From a checkpoint of a small image super-resolution model: activation relu.
Rows from block 5, named by matrix and row number. Each number is 128 + 24 x the weight over its row's rms, rounded and kept within 0 to 255. All counts start at 0. Numbers have three digits each. After the name is the row's rms in percent of the matrix's.
# conv: 3x3 conv (model.blocks.5.conv.weight, 96x96x3x3), inputs 63-71, a 3x3 kernel for each
conv.0 103:123140140120146153108107094126126146129128147158140165095135189078096112102127102115168151134147124085155124138150143141147112130148141127119155077068087122095109104122167091121139080126117136160126058132071122128135159146168145138147139125132
conv.1 100:128146171144145172116114142095099073110126100107139127132147155124144146091123148191134105170128110186139138093103135119128154108135146127118144141141129124148137181151121152129089142113088115123107112111088141144114140123094123133102076101086
conv.2 099:060084083132142137094090109135085074162149183165138163124083048144112125088101127135121146155175142159117132108141137142148103139103130080118112146170127118152145129115135134094139127134133061108087132130133151145122126120127124128112144147155
conv.3 102:117128118104114145150145113081078090140103126179139169105127109133171138097139109192164135164139133136107132140144146112108105115131124135146149131145118126114062170158128140129080130138121089137150137126144094099138117129127096101112086103111
conv.4 102:124160143133122107179157136119139151106119132131135151117158160148130148126076116142149095172121125106113126121134156142077136140082113126128107148154171166119150157147142118144153100112140133144140102126134092111110102114137131123154055098125
conv.5 103:165149116141123128130097066111128083104135103096116101103108093124141151131151171127117176100082132112063119097130163097127106056097093110131143145137103145147136115129095143120122087082105086149141157147159209165184133122102108110134083125197
conv.6 102:109085095126129112139113134121136126108125137116118138187115134124148132157155134156101141126138144113122117122141124110126124101119157162117072123126149086141176132126091119115113154111133150119082113114136087115090137135143114115113112099106
conv.7 101:140121137135093100166126128143124124154120132164132121122140150145146165132098141064143108084138106121137098145145148139121140151125138134149135140161161107125140080122127063091121098108146110108137104101137094101152141119138145123135140116139
conv.8 102:174178130166155159108115089124130151115124110096101091184200185116160143139111098134133124091108156170130116122101106154143131133136100112128082117145136080075102107156200131116175154127153096129140132176145157137094150120116168134115130129106
conv.9 101:142133140115096108137136142088112108107116135105101135100118164120126149118141150121160093143127127103132117087157149097157148099136150110106096158141128147122140152148181156124151154156181073150120103153108107137129135098077097133112149128085
conv.10 102:139146127150143094143150138116098143129129120114126114146155160142138159117106139104111144098115138091096139166099116173135138153115150140129130130146128127167138113101073113116092100139109069081147146119155135164142116113087148127115189129093
conv.11 100:100104130149129138147113108091106104132127104139159125136144161145144116095135111128139112140140073131123119121129104099131097110115107141109143129123126153139136083126124099112127147114094185181133129125144136122118128149154130149147079106107
conv.12 105:137130097118136117135134115147140151113113126143126152152102107141113147124110168115138147114151159099138106128087129134114134156136145177124155143115130146146114092104121122139135127138148133108081065135078135167100120083130131101120117103111
conv.13 099:148123133131115139189139126162135125117095100130122103118121147125133139155150145098135117121127148086119122143096170159103153143124162111102139107121149109098130039106150108115132112125114100141137110118100118134065109110145117096110152118100
conv.14 095:066087130151164136134141144155105121129104117171135103127134159143119137106116161132104100114116122099096141121120121113098108158085100159151114123120130190123125139121135162120117106147162113115101125116131153137138143139119123141147143114130
conv.15 097:145138045142130138086098134141170181148146135159137140173111161109128156106141164122157144130115199139107179159125128165089132115093164088089135180125146126142125130133103129108136106058144154103138128157144112123115107121145124107125153122114
conv.16 100:109115088106138131072132184121143148081119154086137180144116084122134115128152146131141151098119145122131140132124149149153138113132134143157159124147156142145144122154160095144146106106113194136122169139121144139109101112078124138067106130065
conv.17 102:121127136135147127104149150136125098130112088185154143116129112122113121127134146129126110151119110163113167060130138088096114124132144145124139133122122103137151110131109117142120127141123067131129126132097111119158160135065157113057195110035
conv.18 100:201137142173112096158147155134131134101098110108093089125105074118149111104109059131107149129119123077102133095090114127124096134143126129142152131126138152126100122153118116134136138154120091133126109146149134117147103159131125143136088086050
conv.19 101:109146126108140116095117130158128166166127154169137171129091146143091120144090109116121128164152135152131158146108163118165155122126157075090094087130131128159147111035118109094188176137175165137128140134131111103111129126135113129144118135127
conv.20 101:102112119111094095152152123145122142108106164077130144157139116148132140121117138079129165104157188135149123117101158124108127088098118149123126180111144165116100106112181086127112139127127174114117170100080154154119147117125159119119098083127
conv.21 100:086115125139150123151159126164113149148112116131136127136122117135140101092123062153107104109162125117167124174125096169112093168165139142114114168138124150149136120149113114127120127134175094102152086086138112159130122128160133112134150133108
conv.22 096:152141131116131137120098119134143106142136120115147120151135142115125120116128151149134123146149147158136136097139135121136154108115107094107111138129153109131152158130136152133115150100114118152159143178152132140179158133114133137116171151164
conv.23 102:130118119131147121122139140110147133079114119134133148142174133138144126140132143132116124108125123140120162127136129112150115147145138114113094106124091118123136141160113112141130086148110150146130102141176115121163116120112117131119133146172
conv.24 101:123117113175114100161130122135132130127129103142133129148139129133161145110147144114144128137166163130163159136100108103131098111124090112135151091136142125155141110141123105163165139170185177127146154113106107106156131119130120142152134140119
conv.25 101:122131105136122076115112124123133099116126107123129132135149099136160117158128102053101108122169148111125140143123101124123133127123164130132149118131146081109115084073113109100125159134151059094115131145146064143119160142155098099120140137130
conv.26 101:141147173140160165105123139102110128072088118136117114142151182114118129115134142140134116133136113128143135147147121153141126138141136144117121137134134104097086140111112126136080114139084143152154150139153119121088118106110144134114164132111
conv.27 091:129127136152108120137156140120136117116138115081127097154132101135117128110077121109115122125115147133134159155144151173146132134151102101115100171164102155245123126133095142172165131142151138126110102129097127105135122146148150134135143115091
conv.28 105:119126174103114126145129109127114142151107121135144171118068111152136147164170160084098063096123097073110135140091145122095144127114139164098097139116106129133162089128130113137151094127092104092077117130124107091107133116127116112111122109139
conv.29 100:154147089142145116108126121094144179128113135142117141180089133132120153133107141079125100116156117122170121179148161192111132165111159112161130126128140108115119118119133084152115112131120104091123125132184112131156135136148165125147161124128
conv.30 101:129127142168143112166128114166145169142156176146144151135124112101153159108156150103120158134152147163154140122141135118140129122111136169140142154157153132124119118149155120118156075143132117116101117124149126143146129144160108114149115108148
conv.31 093:111098065142132133135129152132140131147146128158154126135125144130171176093114121184137157161123201136097098120114106170140159128162134141121086170114115155123100144095125161126137139099144128116101143141111142146134125120119115140143119176190
conv.32 102:117142156126099076133144105103090122118141139106128100110141121117103106101110117185142164147166167104174149149131098154122098143148109115101134137129145108121139148129094128132062148152078155093113153115141147126094119140107134128119115119119
conv.33 100:127132088123115128090144125160143172122141145080090159145129088108100132129097127077101173144146159169163142114110138118111148143169153146126137158105093140128144122124148155156155142153168152132088114135122131133117120123137141148112128101090
conv.34 101:145118094149139126145151129123155155115142186088135153141135139137166168092089126126152129111132124127125138130131155140121110112134117127119118113115099112126124142153164154084153148103148136149119155149133089052102125143135111143152086076115
conv.35 098:186159137128103114140137148105140135122147123113131120121138119149178153120125135146143109098136118057140077120152143109153121128175122138133110131117138131139148133107091103112077098110117145124134155145134121072122129129085135119126130119115
conv.36 097:110128162143158141118130108112129144099133143110154151136152119160133135129110137112139137129172127121130127137133125138150126174125149139138106128171129129143169105101131111114150121102117102136090135143139145143102154128123147154147110126142
conv.37 100:116123177132135161137132154054104088063102123115118116061101081113129103131131117129116098125128109138109113119164146102130100094127126137118150129116120125150108190160137176152135145144147084150156121151135147149144125134102159176139102150096
conv.38 101:153177169127098134115122152159157170159159176158125118111135085112142108120131087188169155169142125137168116092126156136121155142126149118112080161181125143132127111100087117105079122133136075137140143152108106129095125143100140124098175144083
conv.39 102:151125086156114140131096092111127101145132147121122142073101144110140149094132146159144144130097157111147142029104069093124086111132083075070152153135150180157148155109104136126143113118109100116112139118132116138152092104117128133148105105148
conv.40 100:107088105116133153089108078153138089103114070128112146145115120098091125138082130083095156088100122123115138137143103111103132097131176158152113147167115131117088125142117135119095142110130149193104105114092117096098088115113104131117121152168
conv.41 104:126095138171135073155141151132140143137143135073102068066090078127137133125113104170126136137124116112110143123158130132136132110136147153153129158133151102101136126149153129148128108133130127167115167164119132172157143153117097156117082124109
conv.42 099:149120118112112147163145141122141141112101109141120128129169203119145121154166164106093089105137118130164177101138125115168140117124160113140130137141120144122148088137114096137135145163107105105151131157146134143080122113146105104105118121074
conv.43 102:134154183143139157095080182091145127134136115098146140091112146128123132137127120118154132091131127152149119142151138144133129129098088124119124146137164103125118101111123121139133122101150154143122158157130093124104121119127112111140175148115
conv.44 100:101134126120141158108127142130155149121126138102105133080127154116150119169187142145176116128173120141140124138125107142127105145152132133145166150126119130154132103144165095174132141166172141140176139142159129147144116112128132133114138141076
conv.45 101:146128097112093078081097099115164182133121145142139156142124092135148101164162110148137145124132136091122140128118104118144108116176111135098144119092139116149118121136131141156146142135149177108077160145115143131102096104130115109163147170183
conv.46 102:135145160124115152131140151084127136082112121148180177109106115142144110166182137116148132136147150137141117143145157100102182133115159132085129124123139137146161137099126141114144117113134142127052152135113061140121128120115143125133127102066
conv.47 103:168141116173114141181084132130097078171132091154132106177104074150126121116131099133096154171105144143108112155134080123116122144151152125087100152099118168133137120091086139100098116107063142135125139134112125132127120117119101133133140142107
conv.48 102:095139173116122144108137135134128152170136108127143089152156168143097120163122146184123127162103105130112107122104106120138128127151146094117160127109129172155151112103123074103106071111118133123144159144130157164148125147138083143136075122097
conv.49 099:136155162101113135101112133068072103109127127080119064134147174126142131108111130074124118075097115092113096204122156200132161167141156166156161169117172132116116119122140136133111138138103156142140142148150135142145118127123125109116131115113
conv.50 098:121144122161152129163166174109092117147155152162144134148115180148123149103106159068134100089182137099164150107135138148124124157134162131148148153154153119125127101144139106150122109139121122147123119142147095097117165129130113111116111131142
conv.51 095:174145130110121141118122149110132137091109123166164143081115135146132119173130125132126156120145145121134139126142114122119108157157170141122155120116155123107122110091105131136119103127092087131149142165153110144120129117123143114109152138114
conv.52 099:148156099143143122103142119169188150163127149149152190106089126102102110191105115125127130085113165126136124106112134123102191127136122107115109134120167152155130149110119159142147093096128113118110126135112112169150139136118130141136141121099
conv.53 101:120118161115105114142116126158143104111133097104086084138140150147139123152142108134137130135126136095113155114119136100094128127103134116135098128166136165187156178110114160137112107158169137123177145113120170149152119135141102130152091116139
conv.54 102:118124097139141124099143127148136153164127114185142143136110140148130114135131077105124105111139114138149091160144125120112112100118135155159140140141095104131065115122148088112137098117129156165149135154140135132100145142127130111102109106100
conv.55 098:095144153080115174075124160094106124125104117122128147177145155146126149157133148173099096150130100126083088119121139130170124104124151114126137112136127159135099167127124149100132129135126199150143111095149125124108111112086136133092139115083
conv.56 101:077091135160138148162147160156137100121125099139161130106145134091123116086085070149132128147145159147129078106097111115114134124134156085129152098123153107159133105080143120118123137129128116178167127135110121149111185150145150116099165104060
conv.57 098:135113092112104095132126098185158163132127126097099114136149146123133149112141157152142169134091168101102162104130102173124057124147068123140140175126147128151120144122074142137123123130145135130114100145142106129151116151158128105166142147196
conv.58 100:156153156161124106093123139074060062149108088149139111166126116129118080125143118097111127116132137114155170112087096149095061137132088116165116132119166137126135127128124148129122178171159157162144128159146132144184127157157109125140117091055
conv.59 098:123109087114103098124137095129146141162118140117118137126098118120124103140134150102107156146098116130125129109099093164120112118096089152122160175141145093113120124129133138129106132122116154099093144139093117118128080140147110135137091132125
conv.60 100:132131060128135114152107103168152128146146101165148110148141181124116149144129152120141162107139189076138187132112065172129082141123087114123117139141157142141162175104106146115132106128174159122174148127179179154216119120163133118163194180208
conv.61 102:115141112140148141123146081152139158118123153118111153103130122117119126113117127119163112130166125145171122125142117119124143122108163124140144120139095099129091137126116137135110174167107155114146144125140150110136115118105115115102110083059
conv.62 099:111101115134149140131148163131143185114127171134165209156136130149117128189158143152125166117119147135103119105113117134119122109133135146132145145128146140129127123134146111125135102090107156137131151128132103096103144148171130134152114116099
conv.63 100:151109117135130118096102140096132147118152158146169167087117137088120109096176157122148155128116151129135116137133090116101099082120122120132152119114170109123144125140155119160095139145103110134137138116131109118115116127161112121162150141148
conv.64 099:157142142151126160158136121150161148135141095125141104114058047140113092120093108143137129104100143114098165100104127115135160132136149128137131138146128128120115135129114120148151053149119127099106140115121141163156151132105140136146117107139
conv.65 101:087114077117145158124136162126136138177142133221173135116136159078128122124136146132106132095127154100133145157184125143156100098153100143109141122117148104130115121147144112137126121164161137131111121118144108120177135128133147125136215174142
conv.66 097:080071103148147135089133134119134084131147106120122121126153131124178145134147106150132152145147135121116157145134096094124130095171115135153121120152118083132136104153069066144076105123076104135124144112117129113134135122127098130132102136117
conv.67 101:213155146082116105112145130123120094131121112112106092142113138126138146108131116144066138136115146156130172097144141079146092087162099185162149109144121128148141169153174130117116134140102119121091121133107116118118147168159126164145098156124
conv.68 097:068090076105100105137118075129136143130123124116123125154127100128144120076100094122135161105148198091103114129111093165141109123160091118118169139117125093116079132121122119152145112125125142141116108096109149133137125116137127113153159174187
conv.69 100:105134117146133141147121141133117161125103114129130122094137125173135152130123066158135121143125130170136154096144107100121119135122099160123112136095117148100157137138119130104132135163160144152122127141137113162106121133121084107108096105105
conv.70 096:158148135119137087129144105159148107116122135094121153084094084095099107093104117121169143125148111110105106120118131115109094160119120123139117098139085097158135073109133097117114127134142082116086105107125114115097147149151119127115124122091
conv.71 098:120122129142142083086099153112103149131158156146146163160177136114121169105154155121163125154121060143123161132107114146152138141123191102108117114133154111093139150175124152186130147175103153119133117096141126085081140153133124119104137142143
conv.72 101:176146110141118126157142159152168126131112102143124103104118106119133114113128109133109152166125139159097142149151154134135161140142171138143140129120129136134152083156139050124101076122108122122133121118138128127123124132119116131095134134070
conv.73 103:116132146127156163094132097083068071161136115154116103147143107108143140087131142141084102131080106150119141120103133130122119164145143140145120118130096104129133102109168137106142152163127099157107074119101105125112125159119124160125119107050
conv.74 103:100111165102097087147166167078090118140115126133122140107162143115134108098107099150115122131113144110122118100149113086119122106142135092106116140131107163167128161142114159144103149120104128142112129138116089128141097106116130120115080053006
conv.75 103:105139134124133123106132083094106122116100109177166155109130079121158114148124123131085147132094122169123143124139164076129133083133119156142121124134086123149091130168146098123108112139116143122108118110108119101088139149078158165135157154147
conv.76 103:144147114103132109144164119111105116116135155143160180118124065112150084100149128124073144157137153121126136113144127117143095144160117138136094097112057173153088125139170114114080102126074130139187124136122151126138125117131128128135079113132
conv.77 109:121093113132122143155097141154131145141128139136144160107129151112148130102176137104141112126160106108144090115130125107130115095111134127102142133115137088033125101134111137124093123119110130138144172142130141147158125132123116116093101127104
conv.78 101:115104122125129102119109094124142171129107158116103134104088060114124099108167116119095165129132178148141138130136107141148071126172079137134129146111118158148111134068140127107109157124175112142132108145113124133105157142143159148154119102118
conv.79 101:108106104174175148100127114135137127141145128149162155123168126120116127122107076078101128092141150128133154072116109095125120138115119140131120125144128093126130117135167112095116123117109122163143121128098106105145123136155060100107138112109
conv.80 102:152155163155167127131135165132110143152136144197174154090094103121129138162125134132115124146113112155113115107091106096117137068091107131117148122129141146167165161122128143105127144154130141117154119124119199190149064095150125134123123134087
conv.81 101:138153153094122099090151126116124136146129132126154138109137073107161110085102127111099101158109112147124086121151137080149117089166108129159155124160133104154101072160146038122157077148144133081146151110162143093171112119104116145127108144114
conv.82 097:178166131122106147149116165144159173102124138136117144144100146115117160098125158070137115089131087093116100167094132157107165135125142121077085159118126150079111113136084134137122111078101153132098130140104103162122119128150118102128118095129
conv.83 102:087106108121111115145121117147155146120116119129127139072130172106127139105110139140113113153133113160102098084143105117178113118141065104083127122134128100110103109158139114127127085118110121160167124142148141133118144119142167127147150123156
conv.84 102:086111092161138066121113133163127117185120127143099122112130137118101135137106114143138169123116132091092103094072157112094173147148156115117073111125147186163113067093140158143119112140124109107100133118137116138136177145130141125110145098111
conv.85 096:127115095127151118128141107112115098126118111093099099135114107131134137144172164147137120156100127129100097099125139132103125103139071091117099174123120100143122143097154142136139144103144086118152118165115145143119139137127126120127122139146
conv.86 101:100135098139138126116137146136149165113139141143141145079134048118156110126149129127115111126123147097112122069112073096150115103150147093110135127155186128173138059109097082108068084099129167127138132084109169113141168146127139117117138132148
conv.87 102:115110140138119121096117107116134078077089080133143116151177180134130113154132151173151153129109114148162128095105143134127154103102122136142170111130153070085062160128131136116114125115133156174174103133140129110128125123114133122103115102082
conv.88 100:141153142174139084164138138101124110114157123125119104165127087115138097097198186101099073107171111102156125131082109146127123084122124123142135100153139071106152080110118136149149128166109119107156078084149118104124141164120115135083141145123
conv.89 108:111154165096139122107134119110120092146129145182144146124138148128136145115106119155120100161142125121108117124146138115125113146161142061095013075113048136166126139111119130128130123122122092105109133151114170151134108133115082107094115150162
conv.90 099:149150149111148145133108089138101082140123120130121148134117146118111124144110156153139149097120119185130148191100122113132136119134125159144139111112098133139121111125156171118111162121149112135115167119087136096098144110110138129105128150180
conv.91 085:125126124104088125145152115130126112137130142120128154141133135102141130118156127151125099158117129123094139134127129185159137090097144133137131132114115125125129107115106101142142141154119134105098110140105152127106117126126125135148107143140
conv.92 098:113170180132136124144122136109097146168118108128098073110108126119130148170137148132180168162156101176154097122122078111113123109097108087121098124168136144139141157131087167111078148102105125085092152132113157146147085119130094104120106118141
conv.93 090:145135171160139133106090091137103145102125106082089075141159118125113106105101110143158141159165137136101114167144132146127150146073131105117130089119120121098116120158145176124122115142145158163121201179140173180118112130157109133129111136154
conv.94 099:102110101146167197113144141100138139114122101112136125147125089139114098138101115117087130083112166063105133139141155095103115116132091131145159155123149138165118141152129139125137128119158082111117097117133085145168183180158151131135171132103
conv.95 089:145146123135125117111098138118093095117133110097093115121133149093127127113127136134168156129111149125109131184149165105096144070067128113121122117150139109129165139134144147125148153118073097109094133178141104169121140158165132139168139137153