From a checkpoint of a small image super-resolution model.
Training: adamw at rate 0.0036, 40000 steps.
Data: 42238 training examples, 121.2 epochs.
Rows from block 2 of a small image super-resolution model, named by matrix and row number. Each number is 128 + 32 x the weight over its row's rms, rounded and kept within 0 to 255. All counts start at 0.
Before each channel's rows are labels from the 100 images, of 14976, where the channel reaches its highest value: "colour at peak" is the nearest of a few named colours to the mean colour under the peak; "peak at" is the part of the image that holds the peak. Only what is clearly more common there than usual is listed. The data: capsule endoscopy frames (Kvasir-Capsule).
# conv: 3x3 conv (model.blocks.2.conv.weight, 96x96x3x3, each kernel summed), inputs 48-95

colour at peak: black
peak at: top right
conv.83 [140  74  97 106 109  96  75 122 165 136 139 126 136 127 130 124 109 109  93 133 132 127  56 112 142  47 165 164  48 155 113 112 155 129 110 103 173 126 148 143 143 149 120 137 119 102 131  93]

colour at peak: black
peak at: middle left
conv.34 [145 142 104 115  94  95  88 156 128 115  79  85  95  75 116 137 197  23  90  95 129 119 136 140 118 103 109 150 145  96 114 127  95 127 151 163 129  76 144 108  94 121 160 103 164 138 113 175]

colour at peak: black
peak at: bottom right
conv.90 [100 113 104 109  89 128 113 167 156 118 117  69 163 146 113 166 111  87 128 146 155 161  90 103 115 214 115 122 145  80 132 143 141 103 133 137 141  98 135 146 118 105 145 122 106 121 105 162]

colour at peak: white
peak at: bottom right
conv.80 [113 162 140 109  76 111 160  63 145 115 148 185 113 180 128 122  92  78 185 149 132 100 128 165 139  99 173 137 133 101 149 116 130 162 126 165 134 109 114 120 153 145 118 121 172 131 134 147]

colour at peak: white
peak at: bottom right
conv.70 [130 122  80 147 156  98 143 125 149 131 103 171 158 128 115 148 105  98  99  85 137  92 122 134  83 135 128 129 161 144  95  78 161 118 131 102 139 137 141  94 144 161 119 164 123  47 142 105]

colour at peak: white
peak at: top centre
conv.55 [108 164  98 101 177  68 130  92 146 144 143 143 159 138  62 129 119 105  96 127 129 108 112  99 100 130  53 120 196  82 132 107 112 109 113 117 110 120 124  84 107 178  69 128  89 162 104 128]