python train.py --model="image super-resolution model" --dataset="capsule endoscopy frames (Kvasir-Capsule)" --train_examples=42238 --image_size=40 --grayscale=true --crop_scale_min=1 --horizontal_flip=true --translate=0.06 --task="super_resolution" --loss="mse" --scale=2 --arch="dncnn" --norm="batchnorm" --hidden_act="relu" --depths=[12] --kernel_size=3 --stem="single" --widths=[96] --init="torch_default" --optimizer="adamw" --learning_rate=0.0036 --beta1=0.85 --beta2=0.99 --eps=1e-08 --max_grad_norm=0.5 --max_steps=40000 --batch_size=128 --epochs=121.2 --lr_schedule="cosine" --final_lr_fraction=0.05 --warmup_steps=8000 --weight_decay=0.01
Rows from block 8 of a small image super-resolution model, named by matrix and row number. Each number is 500 + 50 x the weight over its row's rms, rounded and kept within 0 to 999. All counts start at 0. Numbers have three digits each.
Before each channel's rows are labels from the 100 images, of 14976, where the channel reaches its highest value: "patch colour" is the nearest of a few named colours to the mean colour under the peak. Only what is clearly more common there than usual is listed. The data: capsule endoscopy frames (Kvasir-Capsule).
# conv: 3x3 conv (model.blocks.8.conv.weight, 96x96x3x3, each kernel summed), inputs 0-95

patch colour: black
conv.7:544504442502462477488555558506499526440523476563436472463511540498493516446537397485464451475483463457424487478538448415435524545486506521487476417642500426444480390441444475559439496580471521490539510447557480538487521466457479571445524554540367447563543415456428456502551430576466435537

patch colour: white
conv.21:443531493505535504551561527470501485505680421515509526555416460622609463532496516519490458573483569451505428508477500471491479496471536667482465518542520549473524454443530519571552524556508528528505477486544482480581447507497484664565487537526429460546464489506513487500437496516457494455

patch colour: white
conv.30:314487512477456425572524492528511475510486515513526456453275463476427517510516471482515412524488321507511492503502496503515508500426436505441501516483474452484479461438547508522490452480477527543507528423563488487530535490586520543480534449429476562484457538520430528529547519477483529522

patch colour: black
conv.51:454493483539611478451460547573565434537442495493468452506506583599422493450484464494487521474475518512498537572495551437465531536426464471516570519469514427546513388510551483494564406479370589489500582533448403486571428553497522518475487429493511456468482592491487510413521535545550498416

patch colour: white
conv.61:475418491473490467444521472540479511520432472517459537478446524508566489483508537530493489487529480420509373540507472462514460490508452659486396538520550438508496502547421493509622600439452372486459457509363540496471515470482404521468487553534519444423543430488472500443567465501501442521

patch colour: white
conv.74:564494503574531524465550503441473485536550463501434413550542484545556479517438382512498543479527518428482468537541473537415451466502611526459471490500474469448581463534502488413437475449473553513579531523461512503444546441470610534561506460484444477465483533472473526548634442662567465494

patch colour: white
conv.9:535477420491531425495533444493497452532618527473498573510517489494524518505551502441498483469529521437454375512485488529531401518597572584394630494490574470477477442541431433528529471506455479477412466510525573463406486486458464558527564447492440491475533490559467379484516565520466534559

patch colour: black
conv.71:446601427530530551486491539587555487454437404601498510525463451558544491379431597470459506521519572489511479461558434417482587495501484580581485514420520483563559471468541493526479539489497499436367544551461485511464464543519516480566508429522504500433478524382475484433452474502473504474

patch colour: white
conv.75:487534512545506492494477556511479520522419417516522506593528486480621519543526470483545566529501527497514381527539462477524531520569509743501502524481465551454601527572505503531419476498522539467513443498537534537541497483479475433563506507635463511441474550463517512440578502527556485464

patch colour: white
conv.81:493535503445493393520431565567513479482531513567430491521480540459472539475539432439573559427514395438509543602474513465484460488416488479506534511496507513415474475514580517429537579484501483541485543484422500436385514495562511550564390603441489547476505462418548551412505489422451525473

patch colour: black
conv.55:467481524483552344513451534534504420509496439503467510657537456409514476403447518432455486472446493488500481493431473513470486499471520509486500456539443470507494427362572479452438488495533499533450546536469447528434486496574600422518492410490487434557418503529497521461542493474429477591

patch colour: white
conv.41:526491519425456513533515437536460551408464493579495438504531439504481555535468477469428519500477568477462501509582516337546598546420563507501534495437489522578439544603517457483532494490486438510446556613478406496456437557537432529544434461520426459503512447480593481512462449476461559474

patch colour: white
conv.69:425544471402540538478477419525463550378502554455428481496433522544532484536546394484475484480468574458556505450519491489530391508560448504483547559566469482520434404506483494512571558459591518496428493425549547520574441519444411471593445431620481468465497471485442470496515514487528488537

patch colour: black
conv.80:387516497514466455478411572487578531549415501417444541501597522449481439483500568454496489620417448479560497500464465503491505547555447581554542566536586537555531564479558541575563519465497576492490500563600524503500526464593561463476510543515432492519509433588466521479445560549521517480

patch colour: black
conv.5:516493538463520472440462460497564518481429540468493383508539521514507460511417516554510453463566482454498447547522406384424503555487508536492391537534484479505578415505524515402601440438396364506418541433457432512401518476499481479541534517545472511506475486485541533426540445526532533519

patch colour: white
conv.31:513560439424525469517529534497500432406466446497455383482524441434564509488539531517551431533507573448431417494574533508484498501402504479543463445481545565497440478456547511425493563555450538445541493469506396501435440561479511419522510468528406490524475579456568545388507517404427492528

patch colour: black
conv.70:562493639537582581496573496405565470441453500502482582483495513503486576542565512580565573426513542489461533484509499420490540493519482535508448539598499471590418495484548535470532479450475542483532456576452458537502486561448509383468545471485534533458511573549510493512549561519408388536

patch colour: black
conv.60:398471472440518481565402525471533572399487483503505428515511525419438390512474442489540503478506374485471375513537539511506507485557443587477447510560448515442480424421493573475504564499494542552487500540472496472399494453551520499461502504503488600470515448534480537372507466473569527571

patch colour: black
conv.33:491437581509399615462562401549544436503471467484494507446422368540528484444535542480474549578490463545506496516454498444484618566391540509560470496540565467529538535414542522600447461534494474508477486501572479501520481515465514534551518547454552456442482487505478449466394467550470586487

patch colour: black
conv.68:505410507549463504555506449466545465410564463484483373467551428486486492507436562477474534511530508453443522478493517576533513471456503474574449437534443546452479449568529419493493491502461375380449493517493554519442439457393453462483521495536367483506522503380436497522507423516529431479

patch colour: black
conv.11:363566471502485483557477412635529466395496548487473553502383443482511487473604474461541514557531382518496453517431524478442492502490467433530543504493513452539501436390514450481458481466461439519441533464525539487536488543573534443498566532519456573470451569520473605529563473451489511515

patch colour: white
conv.83:444543437540533547473515466490446486464492474474427494461439480440502485415467521467502515477518518557460530524412502488516518404512519670451489442454500484498488546433578510440498486521521453474546487518432506557465547428485520711507480488540368507541464526440545524461452519445542578470

patch colour: white
conv.32:559545521543510433443508451526524503511540477474423542552425533572512507474464504435440577512530379472492487455541456505415507438531532445454557528349569452545511535521559471453447511469424521582504466508435543488508576393498495513477486550421392450474463505513553516421524545588469463428

patch colour: white
conv.52:518545499401488469453433474483514539512456460511481522722405474451541515402476498490570521491489489511481574413457446439426521472449469534551443472407479447534483527417561489517504519501515538556550474598540424526474414572470561517501495393492475447549490546484478516464489523502536514513

patch colour: black
conv.62:355461510460480499548436434509467482504389440480533543481423553396447504556494404426550423495433419499503468458483491456472521514505536610472507458492574540447482417468536490410531465529494489503516541463559478535502462503530474401486517535542539506464475502530505529372544508584622511497

patch colour: black
conv.28:466468529480513512546455454513496443523566569503451547518448482510492420422575527557503530561551476437509447394484506310461484486430521516520491577420452479516514450528545450393462390450481466451385568521487538529511483517464489516538377469541477526459441421550507505494532468475504474469

patch colour: black
conv.85:583467452473512488466510523486499492460530427478452522526634462520561427456517577497488557589511527498509572395444369497518564487528520542528444461417500513449594576541451438514431534510546448432465503540470501524516538485469495481629445449577481408428507448490519500454487521433459539431

patch colour: black
conv.25:540461521480405574494521477524505410468455461458536487443430517560446557507570456473472602471482458458539520461529532570489504561379492609462504495574460457518514511494507524652586497475448482545483541490532449467530485519569484470464564552353508487412480449422525532454502507514510504406

patch colour: black
conv.3:509525537559512558448502550429491464519526574520518468537550466487513501585538547505415523558550474507559525627460531536526602437451487465523499512457581511538487595524595496420547553552514587625400380494472501483518541515586533511528441493459506579537547515486559525543426469528434486497

patch colour: black
conv.34:518558589526448555566504510547498430484541450523467499540306475496389474665537459460480482544483459505527530503510499521466543477457470440480495494536562518491484455494549521444504470594429564509538557417524525476548478456580490414461527529454481552473458551525498558598562462536490522440

patch colour: white
conv.16:457414446428533511592496386510541559471556501487576417479502482499473431532526453429493494519562484445430558450481453539502495617478507498451524444546437486452459451539485549573525445441521341479435475535543497521487389533539540440513561547567432403501489488469457504522449562523482499517

patch colour: black
conv.59:447454491600420480512535554521488574526596535478374505525558512413513356562435516442552586390506459524484520457407520421496519511455503466515524510533522521468468477456571505455548504464497530541529459505577458556455524463565540493454563572453428497504476529535516520529424451490449531394

patch colour: white
conv.46:414527500459559508525497427569451421420363516535549506474508475543567537503412563512538480492526542567481531555483473449509566478456556466536420382466532500502410425494460527528430419523455467398442513434487517546532497506515562440435483464476538583431515525419462569500517471453418485491

patch colour: black
conv.49:540405491535508527567558536516457486503502596533498509576548524483428472552529455428503537335488375492466422545539444428543494462386482392474489519506523389480522451492586552417454533475508555530501443480539491559529488511556479414479543549484462486525460489519546513496533444486456555438

patch colour: white
conv.66:439536490393554510400467463536478544502468579497485472504495442515517568583471525526457437493513517462472493429480588420484503439476563499499554462445480462442397467490466501420531510594476479498391552523621499509364477484444499514538483388583440511572485468484454455481477522433501527564

patch colour: white
conv.8:602565557510528537513486490517529540497511498479450475499486477523561498468516503512548594467519531474462535569535491395487463491431498379431419530509403558599628403618491462461571515493506445523458516391568484518478539435491516421531534470436535464496503562530558506583466490503448468442

patch colour: black
conv.90:430464523387496530472438558429471525520496494503511491477447554400502451509557478472527485450506451533457457445440457500490516530499436453450479422427525490434481472464516506389521533362608338521513469531528537548541489549513461474546510520547571573431431549547508500473499547548421472577

patch colour: white
conv.82:563444484458520514546429521487496488515536508499515444458566474417506458484541475474509459529464384522485569474513513490501517521527506358422472463579496524466633502520550515495515550455481517513491471469574509518523478477545433274524562491492580523413501487520460522547518471457373483494

patch colour: black
conv.57:502550427455424538538513444529453405585469449485464581474439512457480465519448523471434538575565440433516429475452460427388476529485539557441521554628529497495513539486530498449440541507475463562536549437417519467468439394472424528507441492481600486487460549525448465497518508419439490446